config.yaml
image_size: 32
crop_scale_min: 0.2
norm: "batchnorm"
kernel_size: 3
widths: [80, 160, 320, 640]
temperature: 0.3
init: "orthogonal"
optimizer: "normuon"
nesterov: true
orthogonalizer: "polar_express"
adamw_lr_other_params: 0.0013
batch_size: 128
lr_schedule: "wsd_sqrt"
weight_decay: 0.02
Rows from block 3 of a small self-supervised image encoder, named by matrix and row number. Each number is 128 + 32 x the weight over its row's rms, rounded and kept within 0 to 255. All counts start at 0. Numbers have three digits each.
After each channel's rows are labels from the 100 images, of 14976, where the channel reaches its highest value: "patch colour" is the nearest of a few named colours to the mean colour under the peak. Only what is clearly more common there than usual is listed. The data: stained colorectal tissue patches (NCT-CRC-HE-100K). In brackets: how many of the 100.
# conv: 3x3 conv (model.blocks.3.conv.weight, 160x160x3x3, each kernel summed), inputs 108-159

conv.131:151114120137115107065185149151106133124140081149122146136089060135118125130168125080157141134099147104122141078153125131129055125135144170104113109104116080
patch colour: grey (44)

conv.111:115186126090123116121100133031175138127133127168163125189122103121155142020129171166125129160132109116071085110161173092150139123112111119129114131125253135
patch colour: pink (65)

conv.154:072113103117105145077083132123109127130106074079100038115089131128141150141145115125130147091102105073114107117162143059177106121156167183157152070100128077
patch colour: pink (72)

conv.62:196148098109133130108185143190123077088055100211168125174093084119091133115047111129147091174106149137134119115077124103123138145115021111103150150139128156
patch colour: brown (54); black (38)

conv.151:154095079125136088158142122125142115101180139126105087063121159075155125119140133110111189097114157097178120125108131091115070106096138132157155122143104122
patch colour: grey (43)

conv.41:099071115156155158160115130083173129105126074091133164112133149110124135139133141081135139104099078119151158132143091149146126130137178069113140161139122113
patch colour: pink (68)

conv.8:140091126134190123180166132137139160085100121135150144114132109138099133137151145149155140124159091215101138109124106049079150135126137102103092165153087099
patch colour: grey (42); brown (32)

conv.143:115119122079107144134137151142114135114073146108143172165147159138071157112126152178053113124116104097102077129144117086140196124040111107116106128128155163
patch colour: white (98)

conv.135:078130121171132128143162229138156132142126084106148158168183128136131066143093118067157101114161191194115094155153090114102167119133155166131066111132125206
patch colour: grey (63)

conv.75:055119154129086127149133104099097147139168160064231128120170130114134144120129136154098161106110125096092140123163113177147142122114173132112120170089093140
patch colour: grey (47); brown (31)

conv.30:150101145106123113112107099125135133162139153056128138106104153124156139139133126141095126238094096110168118128165159161141130131113122137140088111114193101
patch colour: white (95)

conv.15:142142120111139133115147100127074152120145139073121078115106115125115139153086143116178080162101145118150109125127124124156135126050167180095149124109101131
patch colour: grey (43)

conv.68:133094159124163120120162178187144135124120113105143099071071137121125141138189076132100163142080086144117125068168128101138104164187163123181114148132123110
patch colour: white (71)

conv.23:109093106164172144158082125073103116115176037111151071113138158115131132119151110177187146088156157128095178091070097128142120099127105112157083147048111116
patch colour: white (97)

conv.5:110164138090110106138152138160133099202182131152150095151150154153118101127101128136049160149145181081137089052138122110155117136074063126108126158148157126
patch colour: white (56)

conv.105:120147191124122084121108105071093089135098138127225070140075159148133155107148129078142128146090133062162143136106118240094129122101157117144122150108120188
patch colour: brown (31)

conv.39:124141186124135126077149128136106159159134103103134078086138120144132163148141112077169139143043096100134122121087153212122102129118124093075122154114127101
patch colour: brown (56)

conv.33:090128180124176165154118136172101135124083165144101140094147111144114133131141104130075131130125119093133133174156153142149137168102151174137120117093157128
patch colour: white (88)

conv.128:159155135057084136138167117129115095135088151119142145115125184078111157130106116224106135117074112133144138127171140097117129114113053100145185127149163155
patch colour: grey (47); brown (37)

conv.6:092125226105112109119143130147113140165133107155215072169104160177155105144135104122099153085139160145101059054075142165128087118112153122138094114194118137
patch colour: grey (47)

conv.156:215152136123119144128168051131087116119131122105154133174102102118121124079118142111113179126121163156094151131119132132123099139128145148163085134139214101
patch colour: white (100)

conv.121:154144113166136155090147146112120135158179115144151099078181166147162125121090134118095147143097167180117136149022101146181086169159133130165149113157099144
patch colour: white (88)

conv.159:133080115178131078146174141140141163102145093151141156139126135061110114125158130131140112132130107142136090120124118084128108117156196163162143113154087123
patch colour: grey (44); brown (35)

conv.74:112102081122177023221151134145123093188133112142141142109116179139153078114130095059083083152091157123173083090110189164120099134153161092144155149144112110
patch colour: white (84)

conv.157:148172123138142103106148094193093203175098094138119180142094095184134090115070143143130090077084124130119113108146119158099143131143123154105147109130165119
patch colour: grey (42)

conv.109:097153115065104126070099092099096150131152097089130144098129160127089103061149108172092145096103177118168118140116086100147178130036103107096138140098075120
patch colour: white (91)

conv.113:197175127127134092154094123117102098127147143142126166135155130172120070099063116166154064124159161125147087103094129134100094137135114165093144113140077151
patch colour: white (73)

conv.51:137098098121184124136134130133082089128128193103129140101128147135074105122129106166115132068111111122182105213168149101087096154164107161073113123104099133
patch colour: grey (53)

conv.22:120097165180156058103141104148122147112105064159126110181104043152124165181129112168150100154122092159193145129194118122116014112153204106133098087123118150
patch colour: grey (46); brown (32)

conv.139:157135064158141067076155113111146162126088099159102194154152131128123133131138153117135128091127088145095070145146088100134141097120139129136212098166105138
patch colour: grey (59)

conv.55:113081146131150099097106149152143153095135086132118040130104086122144138115115126116149123080096111120106146141081114117120000110106141092128126108123154107
patch colour: pink (67)

conv.2:152083105158134089127108071123047108163132170116162144127113161152090153175120130057104133109130114079175133240081139101141121098101167076146091171121078150
patch colour: grey (46)

conv.119:134124166106184107110119063092055077109142173103149086102122200105100121141187087135061184087117111145127115202084105161124110123125184130108160178161033128
patch colour: white (75)

conv.28:119144212125115146138130155144137107125105121118165120160126130102125139074185110141140091111109080112130133195177077221137113130086144092122097107131118200
patch colour: brown (68)

conv.25:141124099192149125110151076140121211106135123161130128101128109179128153174080132128126105184081114145115151130066144072092135125121123093196105129196074093
patch colour: brown (62)

conv.123:139096125122168142118147181186137184118172156181104103116141081108146145174116115079142080140122113115113108058146157109148123135139121161137134068145159130
patch colour: grey (44)

conv.60:218101066146105109134075098137143121113140083117100149106100101118100098118088132138136084153153119111101118096091119036128138123169107077127135109090156156
patch colour: grey (47); brown (33)

conv.97:097117171123117154124203118160149135135099073142139120133116117134167155104110134123154125075114102078058136101129190219074199096132113113171144117113165134
patch colour: brown (63); black (32)

conv.36:112066108104148077153151150117168136108147149149138064113115153097127132092159179043108201115106053144098105176131140121132118134086120102127135152136179136
patch colour: brown (28)

conv.108:129104114114133088123110112158069123138103126106102134124114076125105133236139167131141108128127155117157128102165135105172099081089123140131124154150098129
patch colour: grey (43)

conv.146:193106096144135079113123163147176125113168117153115111125137159128166143077154099122101175251113122121118140123101124101097089100131122092125141099103190112
patch colour: brown (41)

conv.138:111146118116159233065126128099156090143061160131142125121133128096106112073118138086090169098151108128140110105117125144123181133072178128087144132160113119
patch colour: pink (64)

conv.80:145164096076183091118173132118171114127098114166126123149110189146162111146137093114105141184108144106114082098057146138121127141094044108113177128178139100
patch colour: grey (42)

conv.147:111112102113143108114153122134117134100109074161124088118102119120137118190081099128144113142138114144227095174105138109160099098107000125087112163101090149
patch colour: pink (63)

conv.84:116152134109124140133121129144079098106125126097127103109106146133055080116195083108073179033140129156119125144175042128140123223145095133112111124190127083
patch colour: white (73)

conv.129:100117069181125115119154120116144136085183070119057108102117163148159156146127097093146175139130195131132177073140132128147108106112080161186103079158125103
patch colour: grey (49)