config.toml
dataset = "stained colorectal tissue patches (NCT-CRC-HE-100K)"
image_size = 32
depths = [2, 2, 3, 2]
downsampling = "max"
projector_hidden_layers = 1
init = "orthogonal"
optimizer = "normuon"
muon_scale = "original"
momentum = 0.95
nesterov = true
batch_size = 128
epochs = 22.4
warmup_steps = 1580
Rows from block 5 of a small self-supervised image encoder, named by matrix and row number. Each number is 500 + 50 x the weight over its row's rms, rounded and kept within 0 to 999. All counts start at 0. Numbers have three digits each. After the name is the row's rms in percent of the matrix's.
After each channel's rows are labels from the 100 images, of 14976, where the channel reaches its highest value: "strongest on" is what is common among them. Only what is clearly more common there than usual is listed. The data: stained colorectal tissue patches (NCT-CRC-HE-100K). In brackets: how many of the 100, against the usual share in percent.
# conv: 3x3 conv (model.blocks.5.conv.weight, 320x320x3x3, each kernel summed), inputs 0-106

conv.58 129:498490544485481488419473598502509519531588536573477544495518488491504438514484518471520474543503551510426526547530511499533533561541529557483504509470452518495467538479545538640549544564508504476497481487489506540589520567532506397529544414608527379497536441549452543501473593499427507476576459546446497544420539479410517
strongest on: tissue: tumour epithelium (57 vs 14.9)

conv.150 113:520533505458361537597520596548509403509545386476553509463513559577546478491492530555579553545428439484522524468497551514480510524463506485493500366486503442521506562517471497476499462540533561493531455489465485421484534472436515479518494476421421543478518468428514496486406567494553495525449494524493538437560464499552458
strongest on: tissue: smooth muscle (68 vs 13.5)

conv.96 087:523547534482504425521468448402545544489453446444520539430480524534470463528540471517580496483517421434535514518413460607522477500571422477502524540475493492449409522417535466504437442456546410499527510560438468491528503504459584459520478482474649495520535521455531458462527453433593561525455482496412452499513460474475463
strongest on: tissue: smooth muscle (33 vs 13.5)

conv.119 103:477459494500513480429497403534541485457515479514494472453519533467435511359446421464450538413475466521567491473405503456425614447519503485503485405561513473490382473453458469479469441434445441522528516463517408517486487423528530482552566589437445474444480503414506485381525381497517511460475365373539536477529511507503538
strongest on: tissue: lymphocytes (49 vs 11.3); tissue: normal colon mucosa (36 vs 8.6)

conv.207 121:443491433412392516490546465413459553458558495497605456425421424580536489511476462436511556476495575506527563466655534440486511564409613541552496493508524498416474615510505488467480391507452492539607542554487557410425502468483524442343482590476487566457493479411420507569547480542516415477538537551532547511543395520572478
strongest on: tissue: adipose tissue (49 vs 10.3)

conv.53 114:440424542493495473523437480555495574454494327431513513497524556503526462540565543389533509516495499471532501543525455514537499531466481444533510574529540450460442559548519516563439491556526527474470558550450530543599509510383510508614392464536509488490539470573494527424522485557446443523536471438441494458540475479527410
strongest on: tissue: tumour epithelium (85 vs 14.9)

conv.133 094:415514512500444546506394434470563517456454510464493533397535511557545403567554502425501471387546461460487477508522488516522536498504499437532453496471592513439505538678502486501510486506495448512462570462503462551486648500483513483552479508420513545425507421480467486541565523483446450412576519465489552524462478489475538
strongest on: tissue: smooth muscle (43 vs 13.5)

conv.223 105:497541493478449506472484585462523473492505538432478491547529447476523474534559527520475472495533497330500560469421475417543426542627502485501437573435523509456465487534450524404508502520485456496556506485397529375478472449462480538531462583560502445474542538496491552452444471524518539467492488497513435511418442519401408
strongest on: tissue: adipose tissue (48 vs 10.3)

conv.70 094:515478543499535464450541481479375517480540569467496509478528450510512519445547482490418566450458460452594573526472453397543465421498458507543561491556522465406414496584543444489511471556462516530473451494559585454370523528531515533568467597498450436531545398606518472486518585439423516429570550492448547429456517620439436
strongest on: tissue: tumour epithelium (33 vs 14.9)

conv.296 107:467477449530480462535456425571567438497379526523559458503525511454466470515494627475408525438469434515491526570441472488468546436507461501455483466485521542439535515473414508469490508461413432498446541505543578551443482507535497441545498515475502539552561442484459535499531420563502484581554498471530531515437516446445479
strongest on: tissue: tumour epithelium (41 vs 14.9); tissue: smooth muscle (35 vs 13.5)

conv.302 112:581555479475557454549509484557516518498495499504619480565478443537517486528556573518493500527474518519486497445476488434527500470498523491469513495423474430515518540490472502618477575407505479447509500490510421433491506573519395479601413553509492469474566512450444377477504609542409531507452535524467547468495539485443467
strongest on: tissue: lymphocytes (36 vs 11.3)

conv.194 108:402512535531446551480497544453527452407456466499525527492491483511499548474605487506579515577511473498460506522546492453441490498495532622527519487433524485500545521471481496487478527559536435503579493461509569530549559474535462534549503525530571472461414506566511462540485462451538525468581534516460470562499467522466393
strongest on: tissue: normal colon mucosa (70 vs 8.6)

conv.292 087:485535531415552479555479432447543515485650413528509469480506486486501448462558547526581390470499545505445491444480399485471584398584574400460558540441528510523480502515592528519480440378497481538525490498459457553505538475555569468513512508570495514475490486523543424574506455559512596526552508472470460503491505456497654
strongest on: tissue: adipose tissue (33 vs 10.3); tissue: smooth muscle (32 vs 13.5)

conv.43 102:454499479470386407439487517645448493497501423511533432481534544482583473583550600481438444547538540464544543498453438462486616496551450384459551505471556573455492513503469483550590449523526486546461450515490465468493533464481502455479482493502454593472529499559478553593443537535517480581477409484464531521429452501550533
strongest on: tissue: tumour epithelium (37 vs 14.9)

conv.71 090:527508535485486396505477482422527494500547544554550451533586574529543559483486448449466418526504553594534455444463509566593537513484525558430520503379526544529479498434468446501522463508494350544546490419547553558505483535569509461493466498459527455462533437527438509571630504535512485513438526489416531592447498579608521
strongest on: tissue: normal colon mucosa (43 vs 8.6)

conv.3 084:526401559462498497480495495444542480414511444513445550488397514494474463520493528475479437507520530524542527491481488600520536609509445485469480534465486441460548446453505546542377457519474476403516439530457452502453485462489437566442513576501525456481512433474537488451482409501530495427566518544510506537423563481577476
strongest on: tissue: smooth muscle (40 vs 13.5)

conv.57 115:441485548526409552606551498550461358508482600506408458488431437423470483485381548503521457442459441428499577430556471561391447532387527524488516444481509436467437472526484508370454490431485529409477462439479530484497485507486458501491409514508447508462436484558463548516506618562463472521483519552563470509536485506461481
strongest on: tissue: smooth muscle (51 vs 13.5)

conv.17 083:574608486486535452574500491462457497466465504442573520483532474511413531521440428546564460489495525434565489479399493509532448507453472456515504514472503507468574518435481537540416450304432533460591444503480461510539452462473635516516443501478589495421471461508470468469469543481530507455502542439515512556434566430519523
strongest on: tissue: smooth muscle (51 vs 13.5); tissue: tumour epithelium (35 vs 14.9)

conv.105 087:494450508431504460530504456508403511535532502513500452541499497409494511547547499483441476527511531525471475407444514575458425560502515395432533479386618464505559475484485537561501554425535442494558457456551466572438445510544610481553505448495605429430481403562508505546487498504468479499559495461432475554496551452523517
strongest on: tissue: smooth muscle (52 vs 13.5)

conv.128 104:461534457531591516524466461523507518552560479564512539493520440547393528471516474474462488569446517490513539518530552621564345489541581552494445592483472507486487504440517508531553524482491524496446519496527525523472520504494497462526525462516431457554527461466539527479542521512507488456468475541520530511550473506449506
strongest on: tissue: lymphocytes (31 vs 11.3)

conv.77 085:490475515564546532545464440505493398530423552512473384431493532518498511441398495529468467489449462476573540509463522524519464474483488495465494518481445547499446461373423441470536528575406487463536500529554440515525415365581485423573555555462488453441519539467529500528521413494402477447452547554432570522525481463425535
strongest on: tissue: tumour epithelium (45 vs 14.9)

conv.33 087:568508506494460437514511480570473507495485526434479547515486554547500459517552456526503523420520536424606486564482438565515444558468488524522506463530501484442510517506522469445440510507441496433543470528481412542548454486549449362466525512507333483467542459502540518496521436536446502418434469478472505475509488510585587
strongest on: tissue: adipose tissue (73 vs 10.3)

conv.285 082:603495471510459415563522582614419432417483415398507529446455503458415542505607545480454439462421492512538522402482462498512492466451547485532447498516499480509465567458442529537440518464551393406506472443563558523484499539558606458473560541513530483507473436608524511487489484471510470351530485519415639474471538555470524
strongest on: tissue: tumour epithelium (43 vs 14.9); tissue: normal colon mucosa (39 vs 8.6)

conv.44 112:442429468469504508485537494565520411496518459398412494342401414430439473398460584505424518501496501471532554519476423438476426492577450456528537545472549459686545437452496494507527506521546416509476498524518514529441456436438454473447463624581564462490431540442467557417517420577564450570470526572403446502577526455513517
strongest on: tissue: lymphocytes (82 vs 11.3)

conv.269 117:512545530524537538495485465609591478447526434448543412451531493571478524526503476446433423522488560457499505525499508207486555623483444523599423544463511370431516498594544540475484487467424518561541525493512497483490481499456440375553507575466568503447468447460444497514544488479553367443507509451428486482504542522499469
strongest on: tissue: adipose tissue (75 vs 10.3)

conv.55 109:412500440470493479520540501594432589486522555593537437400525514512546569454474496396479518487536516545463451428555451493436483414484483478533506537569482497554495521497500461592463573507515495480530551531512470549637574498446508511541490497510518475506601560491531517555535486507550447513469366500411472549484547441545531
strongest on: tissue: debris (36 vs 11.1)

conv.308 096:497541475484563496531438527472506485499524612432516486553534572495469542471456448552583430512420434465529602477455490548528493493525547533581492504570521493513490442519522480573416545467464517572504469497511597460539487423574554553568536475506373544421549465459479459533570531533514440503498468525466443482495545539607502
strongest on: tissue: normal colon mucosa (48 vs 8.6)

conv.86 096:478504570498451492502487473478456538527506553489500428598568440381540482430510487497599556500546496539531529447529515464495426452642497506505549380466527507523534465493555526448524429488442466540484530575463474461465429421565415490568513537522397482588529430515518464542515564530465540520498526554488431543516478535538531
strongest on: tissue: adipose tissue (90 vs 10.3)

conv.15 097:552525506521536583416534529541530521480513312516498532511460393528481519491477526502493537467468582576585546463410577525509450490590501498470518549488498423508519504505526501384478543480443580535549540539523476391423526461406543475512504554479408408408563462550498564532465506577557506490489508443540530501485478509518563
strongest on: tissue: normal colon mucosa (57 vs 8.6)

conv.185 096:481490514475411472538487390391499463475550513510464478517516387480493468531493464487499492466540415466555551530497477598528582591604429440502407556554502511547412459473460558601635462524481545523579496480436438476487499419532524465510512518523446456471486467473489456518528497498533519552505478521476448562544439481530476
strongest on: tissue: smooth muscle (34 vs 13.5); tissue: mucus (25 vs 9)

conv.211 096:574480489453581497529532516579464410437349437478460481410552465509512573534495494505494512447459440587541527580477407545484525489408453449513475392494490451567551466534409522446521567482565480487514514482517506451542534488392473545409512494401510512473471569562462558479507503569535602609447482525483506528576449467526503
strongest on: tissue: debris (38 vs 11.1); tissue: smooth muscle (34 vs 13.5)

conv.197 095:519507452459529480444527511628583481446485534448435470445458467529485506496493496504530491445486479549600515599415501594509467563431391550488542441537449422553446450481461491479451487411493531505497524521547495524410492393475519410473478595470467547472446442562528471488540425536506509424467516499530441495551471559433461
strongest on: tissue: smooth muscle (51 vs 13.5)

conv.184 108:667559476484425489548493451506463378539488590532567510449482434507542488582476537549466530550481515550488537488523475561449502563510536462540487470445553553613480574482515491383511707557526500485501518409593518515459513498474480510528498453586509490464512494464514535529557534548521579495464515493568566525583563481546535
strongest on: tissue: lymphocytes (71 vs 11.3)

conv.232 103:481550441462381473553480414410434620526412408524418499567500510540513485504489536498602444473477524436434463435557506439532418540500486573452524526577421364511361538523530499475479539486541407411526531556402428407520515499523555477512469595544470420474550562489564435499457439501487479509490488561421525464541530570527510
strongest on: tissue: lymphocytes (40 vs 11.3)

conv.13 121:543557444421468470480478448431550423460411466518574522396544607542451490479535443552450500512502556488492510583501554546454400490530482498464467484543518504459478472411495514487518445500496487442478490465499471523499453562508509327326636488520468414537482466461515530431567408447475512348440518473524559461576514405557462
strongest on: tissue: normal colon mucosa (43 vs 8.6)

conv.19 096:447490449414582423519480486499484478480474593459543532541533566507528453567538508404525393482482496578484438465427462485537506474558455471452495481489509446568446566455577495593443517486468396547433491524411496558449464559508524586499491556468579513537517459489490453492526438496530580583531495580434522465459484490494557
strongest on: tissue: lymphocytes (45 vs 11.3)

conv.108 100:491501551525523530490575438579508611442603464450467499524457503478469492389498419471441452501450530471548525410491454407477517500516547466536570465456490354487502430562489464541459442443434569526529524584427410595496486405423385488567511548526469470530466402551527453506477443565485560416466467455498517522425495498492463
strongest on: tissue: normal colon mucosa (31 vs 8.6)

conv.215 108:554506621434513479489509444537544520463380505429426509535463545506549497421461446536506509507501536421469496565525476604566452507480455474498497491548420411456606475454457469468406485524438506480541573544525448450568497445573420443365520476491512495461519544517539462485475476519610578469483539513555529466536501461332513
strongest on: tissue: cancer-associated stroma (37 vs 10.7)

conv.303 113:538516498561518440581537502562471484512570558467452480439539526446586516431568585535468527531571483438462486454527504454521527467532494523458512414513531560526597415508518462482499583499505524465495549526524505576507374547524471474488557451462528463508489505494570496579567491534555427498531515579501472504491476480530548
strongest on: tissue: tumour epithelium (68 vs 14.9)

conv.122 095:477508533494526514439634477442444449504478596505510476547458435510461441446533399517496541508458527475531520527503499419477495448478444424430564536396545509544581489457455542450513487518506492573507494548486543607418479518504564463506502498523445528511488464534410438531537534490437524520524492512552498500467533540467508
strongest on: tissue: tumour epithelium (66 vs 14.9)

conv.202 091:558463447498646567469504493526496359449491442591468536431392425497478531549455516554434463484466499533631447480523521329424416545533481509494441542434516447481486506555456574503498484530533526525463483543510543442539554435487505505422485553472521511557514480530463562419449472525509494450486495513523552428524494483492513
strongest on: tissue: smooth muscle (41 vs 13.5); tissue: adipose tissue (31 vs 10.3)

conv.25 130:432457515475425470530467514535409494482484576477523432520483500494535533407456425454467508490472532511545490608541471587495565431444502507421436415386496474494489497470425502455485433453494517554500531535552521508462502510536415548438487560465491538520411557471478439448521619511494640616477605563531479428551474514464456
strongest on: tissue: lymphocytes (70 vs 11.3)

conv.132 084:520415448531470436550431568531379484556470520419456449590506456453486544479522486479452539530522484565507585498527499553435521503432460543514498452509465429529462489520488472408416547590468489514563557558476500392571581421448462515483459498556473529522408456530431516512480483592539518439486425592489497524569487531458568
strongest on: tissue: lymphocytes (47 vs 11.3)

conv.276 084:533571453488451460561437506489488446490390495505492555491511593543496495557490507481596454554462596549465569496432487418625527452591443555431489487443527498497400478437507526465501440471538475544549462503554593523449443499500504562440575456432429511510522473468482485513495480471484555440451581447542496488524551454452561
strongest on: tissue: tumour epithelium (35 vs 14.9); tissue: lymphocytes (29 vs 11.3)

conv.249 091:391462502517426587506462438451417547531524511498502450456469433534524461501427545499444500509489535406581470605497448447508435562454457484557599510514459488426549567445524556559538474559619441512517516526536507439490544484523496587516574509510539425568466543513483496459464449514473519531552561482412448493404461484477630
strongest on: tissue: mucus (29 vs 9)

conv.139 100:458442521504533453436589504502534391509455444520486468379439518553546456485609482515573497450483453378563543493511535356529480523541437475403511513460473503513436559467476522504516409545439537516547442544525499597371411474459482413523495499509599580495490482502497454513514387389443582436513512560433529499521646552430511
strongest on: tissue: tumour epithelium (87 vs 14.9)

conv.188 078:536564551486538448493461479363422449491432564495499480449512482493477443496518466427545480505477473434469412507449538449487364446552469442520504444468481458415504527416493443468528479413380424450445477514460552491550521463499570422457502595425571519485498486505564549498538532492481497502460506467497443488526482442357494
strongest on: tissue: normal colon mucosa (46 vs 8.6)

conv.213 104:567481502499429560490468508473372503451529453378509659419557538520511559449530505454422581569532472537441511542562505554545513535517547511563474491542562511546491510550466550576512465471525528485478506447508465399487565554507551561566518472538539597432579520488518509486472489405555484511457466540536478525437429460482450
strongest on: tissue: normal colon mucosa (39 vs 8.6); tissue: mucus (31 vs 9)

conv.256 096:504529509526512494525441500575496426489471495494549469515541508472504432470546458506494547432455530586550546543496445449455525520461584544490515275527528419460450551399481507515491532484439518466550423567557484484433549519534434487532465590456551469476542464442427425542501499431465511480483445455424490487506592514505460
strongest on: tissue: normal colon mucosa (81 vs 8.6)

conv.189 112:479457491542623515476457540558467343454521390518460418481476482477463544463505487514513501517470477554501516545432505469470386462501503489548509492527465536490408445447451508540541529551450560373415525512460577524439531574464554554452443401397599514539455492504457533440555503492462539501563553457557550506551558512452561
strongest on: tissue: lymphocytes (42 vs 11.3)

conv.121 097:431552544588483466516480509537495398480572544559456514475557431571518520602413475486492481469528542505573555425556448593547549481569509455531513522493485609479486507599515461489502494454474490534488454496505500510580481532561581566465526524516493378599405407504406566526481512469481450453472445562565520520552444503522478
strongest on: tissue: adipose tissue (67 vs 10.3)

conv.101 120:501483489508525415496428568381536546504380388528533531445490574472459420458472532431436526457500522458557477498499531445540438462590483515480529434469469608531465526457517492578498380464574469479454498488534439457473508491401440406452533503486537474503555549477567538513470410556445624482490394487549490529468515438454469
strongest on: tissue: tumour epithelium (81 vs 14.9)

conv.127 074:499466577557471532486453458454679561514455537478515468489477480531471486505444419476535534433493447518469393511530516497496494534490495473488477495487540448506579530426458542523581573457545507438470568438520443513434543493461527503529550486492417599488493528534473419508552507459463497540531446461488482531504463529458494
strongest on: tissue: adipose tissue (52 vs 10.3)

conv.124 100:505522466545482564415476534486525543485371552512419465473527502510481497486433437509435517383488536422570507608478445518540476468436396500519517491571531504458495468502476517528487522529544474530534467532486554577469428459503609549555444510497530522564552562496459548443481444413573519471428455419483554434422550542585460
strongest on: tissue: smooth muscle (38 vs 13.5); tissue: adipose tissue (36 vs 10.3)

conv.47 115:515349567514497450535486445484487535503451515489443507461538567508486454580536473504474494495498537493486532472521437623512468453453472523394544405289515444463499561268442480440415482446473516477529469526552560447587523510538478501369538526502528456448452439461403514528521476490491550470468522588489550532527479493609538
strongest on: tissue: smooth muscle (50 vs 13.5)

conv.187 108:510508422469537556497484447603576470536460543406499525479511466558514466541448532534567518414573573424472456543534459531493578518393456493427421434559440413539440545454469525588514576450545515494497520510464456394528449464623514542577380542511469471587440517489575473462495515537495502510455626483487484487490502464639471
strongest on: tissue: normal colon mucosa (28 vs 8.6)

conv.61 114:476512517556522463527532542487497616514569591529556433583485429482543470582545495552561517491548523523379575514481469401537519498469566526434487505515523522428475539548540516486597527548508517535576465540465587568446475564454532516380504397488494440537521520486492512509575523471420477565471528471517470596479423543442509
strongest on: tissue: tumour epithelium (68 vs 14.9)

conv.115 091:540491605568502476532467439540569529523534493514529476447579481420501424555511440478478477394389476489483479446432482425455477512558439500468508572427410454528538428415508423457442503473417542492423452510487441469494611531619464432516439547538535555458553510492461510548477518563525560506514463540485488451522542502528525
strongest on: tissue: tumour epithelium (67 vs 14.9)

conv.88 097:526498569433502468421512360528499543417513481510420502491557455537511510539553606479514468497478565403555480511531464383547457487507529492550471484521521595451500513561515556474519570485430379501530498420518434519580471503468577520449577532571601495425411508471423529470456465540474478489491504485449503527438490506410490
strongest on: tissue: smooth muscle (33 vs 13.5)

conv.180 106:501508533523484431556515429502501428488497530463517525503495501460511475469539511486467509462486464516467588472391442590551481468541444489541529520541517539647526457550549446493483522516480494490520557508640568545503519476548495500408525483483562474398576559467495478435474483564494472526566449609467589380452532457342538
strongest on: tissue: smooth muscle (32 vs 13.5)

conv.307 093:504496515435478475560515372475536522453507472410455509500486520551533455496496540529486423509459498455463532421404477493545334552578540441558478531567499445503422420549518474510534442451552455459410517498441428501475460533383566436460447491541618459510384491452547524433419509485426539509468461553578465491493480491476449
strongest on: tissue: lymphocytes (33 vs 11.3); tissue: tumour epithelium (33 vs 14.9)

conv.147 098:548522529500502458517551529457494520554496518544521515452548403505544422527498501505497538483487432520567534483506489639596566573534431555486472502519553516444536565506550488457503609563551515399469602535567528465456530456550393562515439428501438492546501543532504541485593445508503489551495456495538466520560485556618425
strongest on: tissue: smooth muscle (57 vs 13.5)

conv.233 123:414513524514503514566548536476539536459521455511499454528502388516515576462450453504578508529482485440530517496502553474515396406524550510458430535493507510503515504425533490477516454500546475518502553489513582384484550502518529464505497528537525465503469502505430540484561504473521548441552520464533554475551473492518402
strongest on: tissue: debris (33 vs 11.1)

conv.5 103:593470492557433504548407442516501488502503395607461474521449537472522512453423474480498504444400445524542488570510489465441437482553540565542480527439450544446435508553503493443525577607491456538522503434560529516426463556433448467547510547473440475536389463459477556422443525628478528531518479481602464511514454469399414
strongest on: tissue: smooth muscle (57 vs 13.5)

conv.275 110:446496544602502537550499452538579509533503508480464378582404481434529536439331406540491500521523543549564506505538492494438347519442518485495524468491477401486532480451478465479477478559428545445492491448465465426466436486445529601584480583532411523488474515496441542475515446537559509534579478441567523488529507490534522
strongest on: tissue: lymphocytes (58 vs 11.3)

conv.142 082:527456505558487520432494508495493507411534474504559499498503465516492460555502522459562524455478499637514522550528533577534535514476504421498603515516526519603538476413520526422472603482617525406500537461553541492396567570508492529475473561585511495570461527551427498467548523495494474460525475515558518578471446466570368
strongest on: tissue: adipose tissue (79 vs 10.3)

conv.166 105:465454536508488483551515510559505486478427408471395390429427397463483474554544505464490492449515449395524484467454516515477551432496464467477501521461518473487500457455450563559487565512515525525459505502471504493425563452482531495442459511361517469502433536496545553371452439505543502554518465513478473531560512445456541
strongest on: tissue: lymphocytes (42 vs 11.3); tissue: tumour epithelium (37 vs 14.9)

conv.212 079:492508505517474553482426451491441517459493569564538539507509442486537539599529602438471511570561557476532494525462489534560533514458437502557573491563450526389428504501549526519401467582590515617417504516480476514523543549526515534456492512504525600412542463483548445478561545444443543487533580482562513446514405356528476
strongest on: tissue: adipose tissue (75 vs 10.3)

conv.156 090:543423517512492444575476503421415443422423416439543531503439480496505512503552577512553479520503491522507439466460489455513507523462401463519504534457531505528486520419515568443581451534475432415464454493450465438535464454501599445556493419511508504434504447505572455536457468553525470459405472539508449489421456458444426
strongest on: tissue: normal colon mucosa (33 vs 8.6)

conv.315 093:491460510522513455504524501594527498467386445488457439423354516482576508504590616478562499554543420469577447406508469395404529592463456534456499494496516586496493528652488456480468488540543511441549533519475485466541485517567387452457449529510551434516482505406496442423448519527448490504473486496495534533569520482514448
strongest on: tissue: tumour epithelium (47 vs 14.9); tissue: normal colon mucosa (34 vs 8.6)

conv.176 089:564515477464501568442541495516509482450426581458562488408504501494526532490502489443524538443603459458535433478464462571438543485473549398510446342466434418505410488469448470511510556494431469447512481486546490521500482445495320510538531511455464494517458445522519446470451445394507499504459397477464479555512499427418455
strongest on: tissue: adipose tissue (77 vs 10.3)

conv.238 088:511467473532511459523460429455463482502552476492417518540437398488453511599524444577479452485521512496531476473473517607608415449496434454370457493554495561470509459429530502581540557529530499440451509598456440455411518384556450529494389566508627473508495435485443493496502510522526531483460445622562479516517499545574504
strongest on: tissue: smooth muscle (58 vs 13.5)

conv.134 087:464436518549454518528562425573580474544488403541546523474408457526465513538548485491547490529489426477406493496516521532427415420516533520504549498568448558571497495586608475525550488587563487537463564414486544381550575514415567502561455544543469676450466467557512484527540531544429429507537515505551544545510525557507451
strongest on: tissue: lymphocytes (71 vs 11.3)

conv.30 123:445431543443467431552527474559521517511600542454524462495528446478542401433499556508480526505528534476559522554538541476507491470534480468454428510385535491511497557377495540514401452419404524497500511545514486576414551501588418538475466628425472572558471547504468549554464523493499561509459542497419527474531428473333505
strongest on: tissue: tumour epithelium (52 vs 14.9)

conv.241 086:483478608470490493440512475458462474530444388487538567478378435467472489445437470454425499481522476423628463632475545420437445451493454543527467480466437463503461597518532564424503466491448502533442507549506515403358592462526504501450506487521511518501478503559437474471569470502461574533492513505487557412548522515444501
strongest on: tissue: mucus (26 vs 9)

conv.103 092:410509504496468515485482577554430490585575506456497513573439558512478505491521469443519536539515481487543452543506495455536503529414553554513495466500442445458443514538496528536369509471424524464530506571490517462368454470476530506548478554444491521520526526520483435457491434418371540506492485562492408473414512437496512
strongest on: tissue: lymphocytes (32 vs 11.3)

conv.289 101:478375492439455505499564441517528489528485495591490593503506487542411512542467537551473459514461589467617530507537515695472566492522500560466501558376481545538484536473491569495461477373490532551551471523548545503556489482514584530440519492448649505521416438487458532523481472503497538478529507572544446604528494514503475
strongest on: tissue: smooth muscle (65 vs 13.5)